{"encoder_arch": "vit", "model": "masked image model", "image_size": 48, "encoder_norm_position": "pre", "encoder_activation": "gelu", "encoder_mlp_ratio": 2, "encoder_moe": "soft", "encoder_num_experts": 4, "decoder_width": 256, "decoder_layers": 3, "shampoo_beta": 0.95, "max_precond_dim": 1024, "one_sided": false, "max_steps": 7000, "warmup_steps": 1400}
Rows from block 5 of the encoder of a small masked image model, named by matrix and row number. Rows with one number within an expert belong to one neuron, the router's apart. Each number is 200 + 30 x the weight over its row's rms, rounded and kept within 0 to 999. All counts start at 0. After the name is the row's rms in percent of the matrix's.
Before each expert's rows are labels from the 100 images, of 14848, where the router gives the expert most weight on average: "place" is the part of the image that holds the peak. Only what is clearly more common there than usual is listed. The data: capsule endoscopy frames (Kvasir-Capsule). In brackets: how many of the 100.
# router: slot weights (encoder.blocks.5.mlp.router.weight, 8x128, trained with AdamW), inputs 0-63
# up: expert up (encoder.blocks.5.mlp.up, 4x256x128), inputs 0-63
# down: expert down (encoder.blocks.5.mlp.down, 4x128x256, transposed), outputs 0-63

# expert 1
place: bottom left (36)
router.2,079,180,182,155,184,262,185,204,230,170,209,155,147,185,145,225,191,172,251,162,188,240,194,208,201,178,198,197,242,258,209,248,226,175,224,248,206,248,207,217,206,194,237,185,261,193,200,182,154,230,197,205,216,203,192,176,208,172,192,174,196,199,174,206,173
router.3,080,155,186,158,179,239,200,214,204,184,181,156,148,182,137,217,175,133,224,139,179,240,197,228,206,187,195,199,229,259,215,251,230,186,230,229,210,243,201,205,187,194,206,201,233,230,196,191,144,229,216,193,202,196,218,181,204,165,196,193,194,206,173,215,163
up.0,117,187,168,160,205,227,227,219,151,232,201,203,225,156,233,249,180,162,258,186,215,181,179,153,182,183,207,200,227,203,241,181,189,200,209,224,199,166,213,199,206,233,155,161,217,166,156,223,186,188,173,191,222,181,285,156,256,214,249,193,184,194,176,171,216
down.0,123,209,262,243,163,206,188,206,205,154,179,245,234,194,229,172,208,180,197,173,203,189,204,225,239,209,210,169,195,204,188,216,155,245,199,218,221,159,215,205,244,188,234,187,184,202,273,215,225,180,179,237,192,161,149,172,214,203,171,188,215,144,242,227,194
up.1,094,169,205,155,218,226,200,205,209,220,143,213,219,243,169,209,184,196,242,169,188,190,199,176,237,225,181,215,201,172,191,210,241,224,204,226,135,169,209,135,193,197,223,248,213,228,218,251,194,225,150,177,218,155,157,164,200,211,202,246,218,167,186,162,144
down.1,104,197,192,178,223,125,246,237,168,188,210,192,151,200,213,213,219,203,155,168,236,173,261,202,176,131,229,207,190,172,225,203,171,175,209,197,198,221,175,240,172,243,144,182,217,220,147,145,165,168,211,196,228,251,251,217,137,216,156,165,230,223,198,240,253

# expert 0
place: bottom right (39); middle right (25)
router.0,099,219,195,253,185,190,204,218,167,163,229,217,243,145,151,236,189,165,254,213,199,258,208,140,171,183,172,212,195,225,164,229,222,196,198,219,195,252,207,233,196,190,126,194,209,182,225,212,192,215,162,181,213,270,195,191,211,219,167,205,202,127,272,175,178
router.1,102,272,180,210,191,197,179,252,188,160,202,202,193,169,160,251,200,185,243,180,211,254,202,171,169,205,153,211,214,241,156,218,229,192,218,240,196,247,198,254,166,200,164,185,232,164,251,219,174,218,182,181,212,259,188,188,224,184,167,210,222,153,240,185,194
up.0,092,224,139,179,165,188,209,217,201,200,180,210,231,202,169,174,168,193,191,172,191,222,138,154,167,153,201,202,221,225,252,212,190,233,183,210,167,270,181,239,232,180,206,202,231,206,218,189,166,183,206,204,248,238,259,198,253,195,140,200,191,159,206,204,221
down.0,091,150,249,240,271,207,221,163,193,214,201,216,246,170,192,191,164,183,225,225,186,172,225,210,273,247,200,192,195,220,205,179,176,151,205,136,161,195,215,237,127,222,224,213,209,189,190,225,170,197,208,203,145,247,144,201,204,214,196,164,187,214,267,183,208
up.1,093,167,213,216,172,189,237,189,191,201,237,198,179,160,256,227,178,218,185,168,208,233,151,273,180,191,211,154,219,248,207,172,178,195,209,228,231,204,198,154,197,203,219,162,199,223,218,211,169,218,257,225,207,244,156,207,253,157,189,195,196,183,140,143,210
down.1,093,202,208,205,199,257,166,213,207,190,212,197,237,218,166,184,210,193,162,266,227,181,227,156,167,135,152,192,161,228,196,180,207,231,218,137,189,202,225,257,146,183,234,205,160,203,201,188,185,187,205,177,214,186,232,180,173,197,214,173,222,212,226,242,210

# expert 2
place: bottom left (99)
router.4,150,213,189,171,245,175,222,226,216,222,235,173,190,276,262,183,184,276,212,180,205,160,198,165,230,151,209,234,209,182,205,185,176,238,185,185,226,155,188,158,190,189,213,172,170,188,193,187,198,220,157,212,170,186,222,214,187,203,257,156,169,197,117,192,207
router.5,129,196,166,247,181,212,248,237,198,237,200,220,224,287,221,184,168,283,220,213,185,161,211,231,180,209,171,262,196,149,197,167,216,213,199,135,192,192,154,210,198,198,162,187,164,132,207,227,197,186,210,221,173,233,246,234,213,165,233,188,187,243,208,201,199
up.0,120,161,213,250,263,194,183,209,197,235,175,204,240,156,164,227,170,208,181,216,178,200,261,217,208,260,126,216,170,184,187,192,228,247,227,220,234,192,182,173,185,223,220,238,176,204,228,191,192,214,196,218,203,246,220,152,235,230,173,220,236,198,209,210,167
down.0,111,180,224,189,226,179,220,252,222,191,238,194,252,196,238,163,232,223,181,155,161,196,230,204,235,154,188,164,167,204,192,224,168,191,189,229,244,181,212,146,182,245,232,223,234,153,175,177,228,212,172,248,179,223,182,202,242,252,223,179,190,164,198,285,191
up.1,092,226,153,192,128,165,189,165,165,221,208,196,214,191,209,168,185,225,226,124,236,256,187,189,245,247,187,215,201,195,223,212,214,177,226,203,234,176,227,199,160,203,202,207,222,163,218,158,226,160,234,220,174,183,197,197,202,193,224,223,168,170,186,185,208
down.1,104,205,238,206,268,187,230,158,181,229,159,232,184,283,197,192,189,228,222,202,236,184,184,164,225,110,191,202,195,238,182,195,234,198,162,186,135,220,193,185,238,174,230,215,179,237,199,203,212,221,199,152,235,213,268,207,214,189,208,203,185,207,202,247,212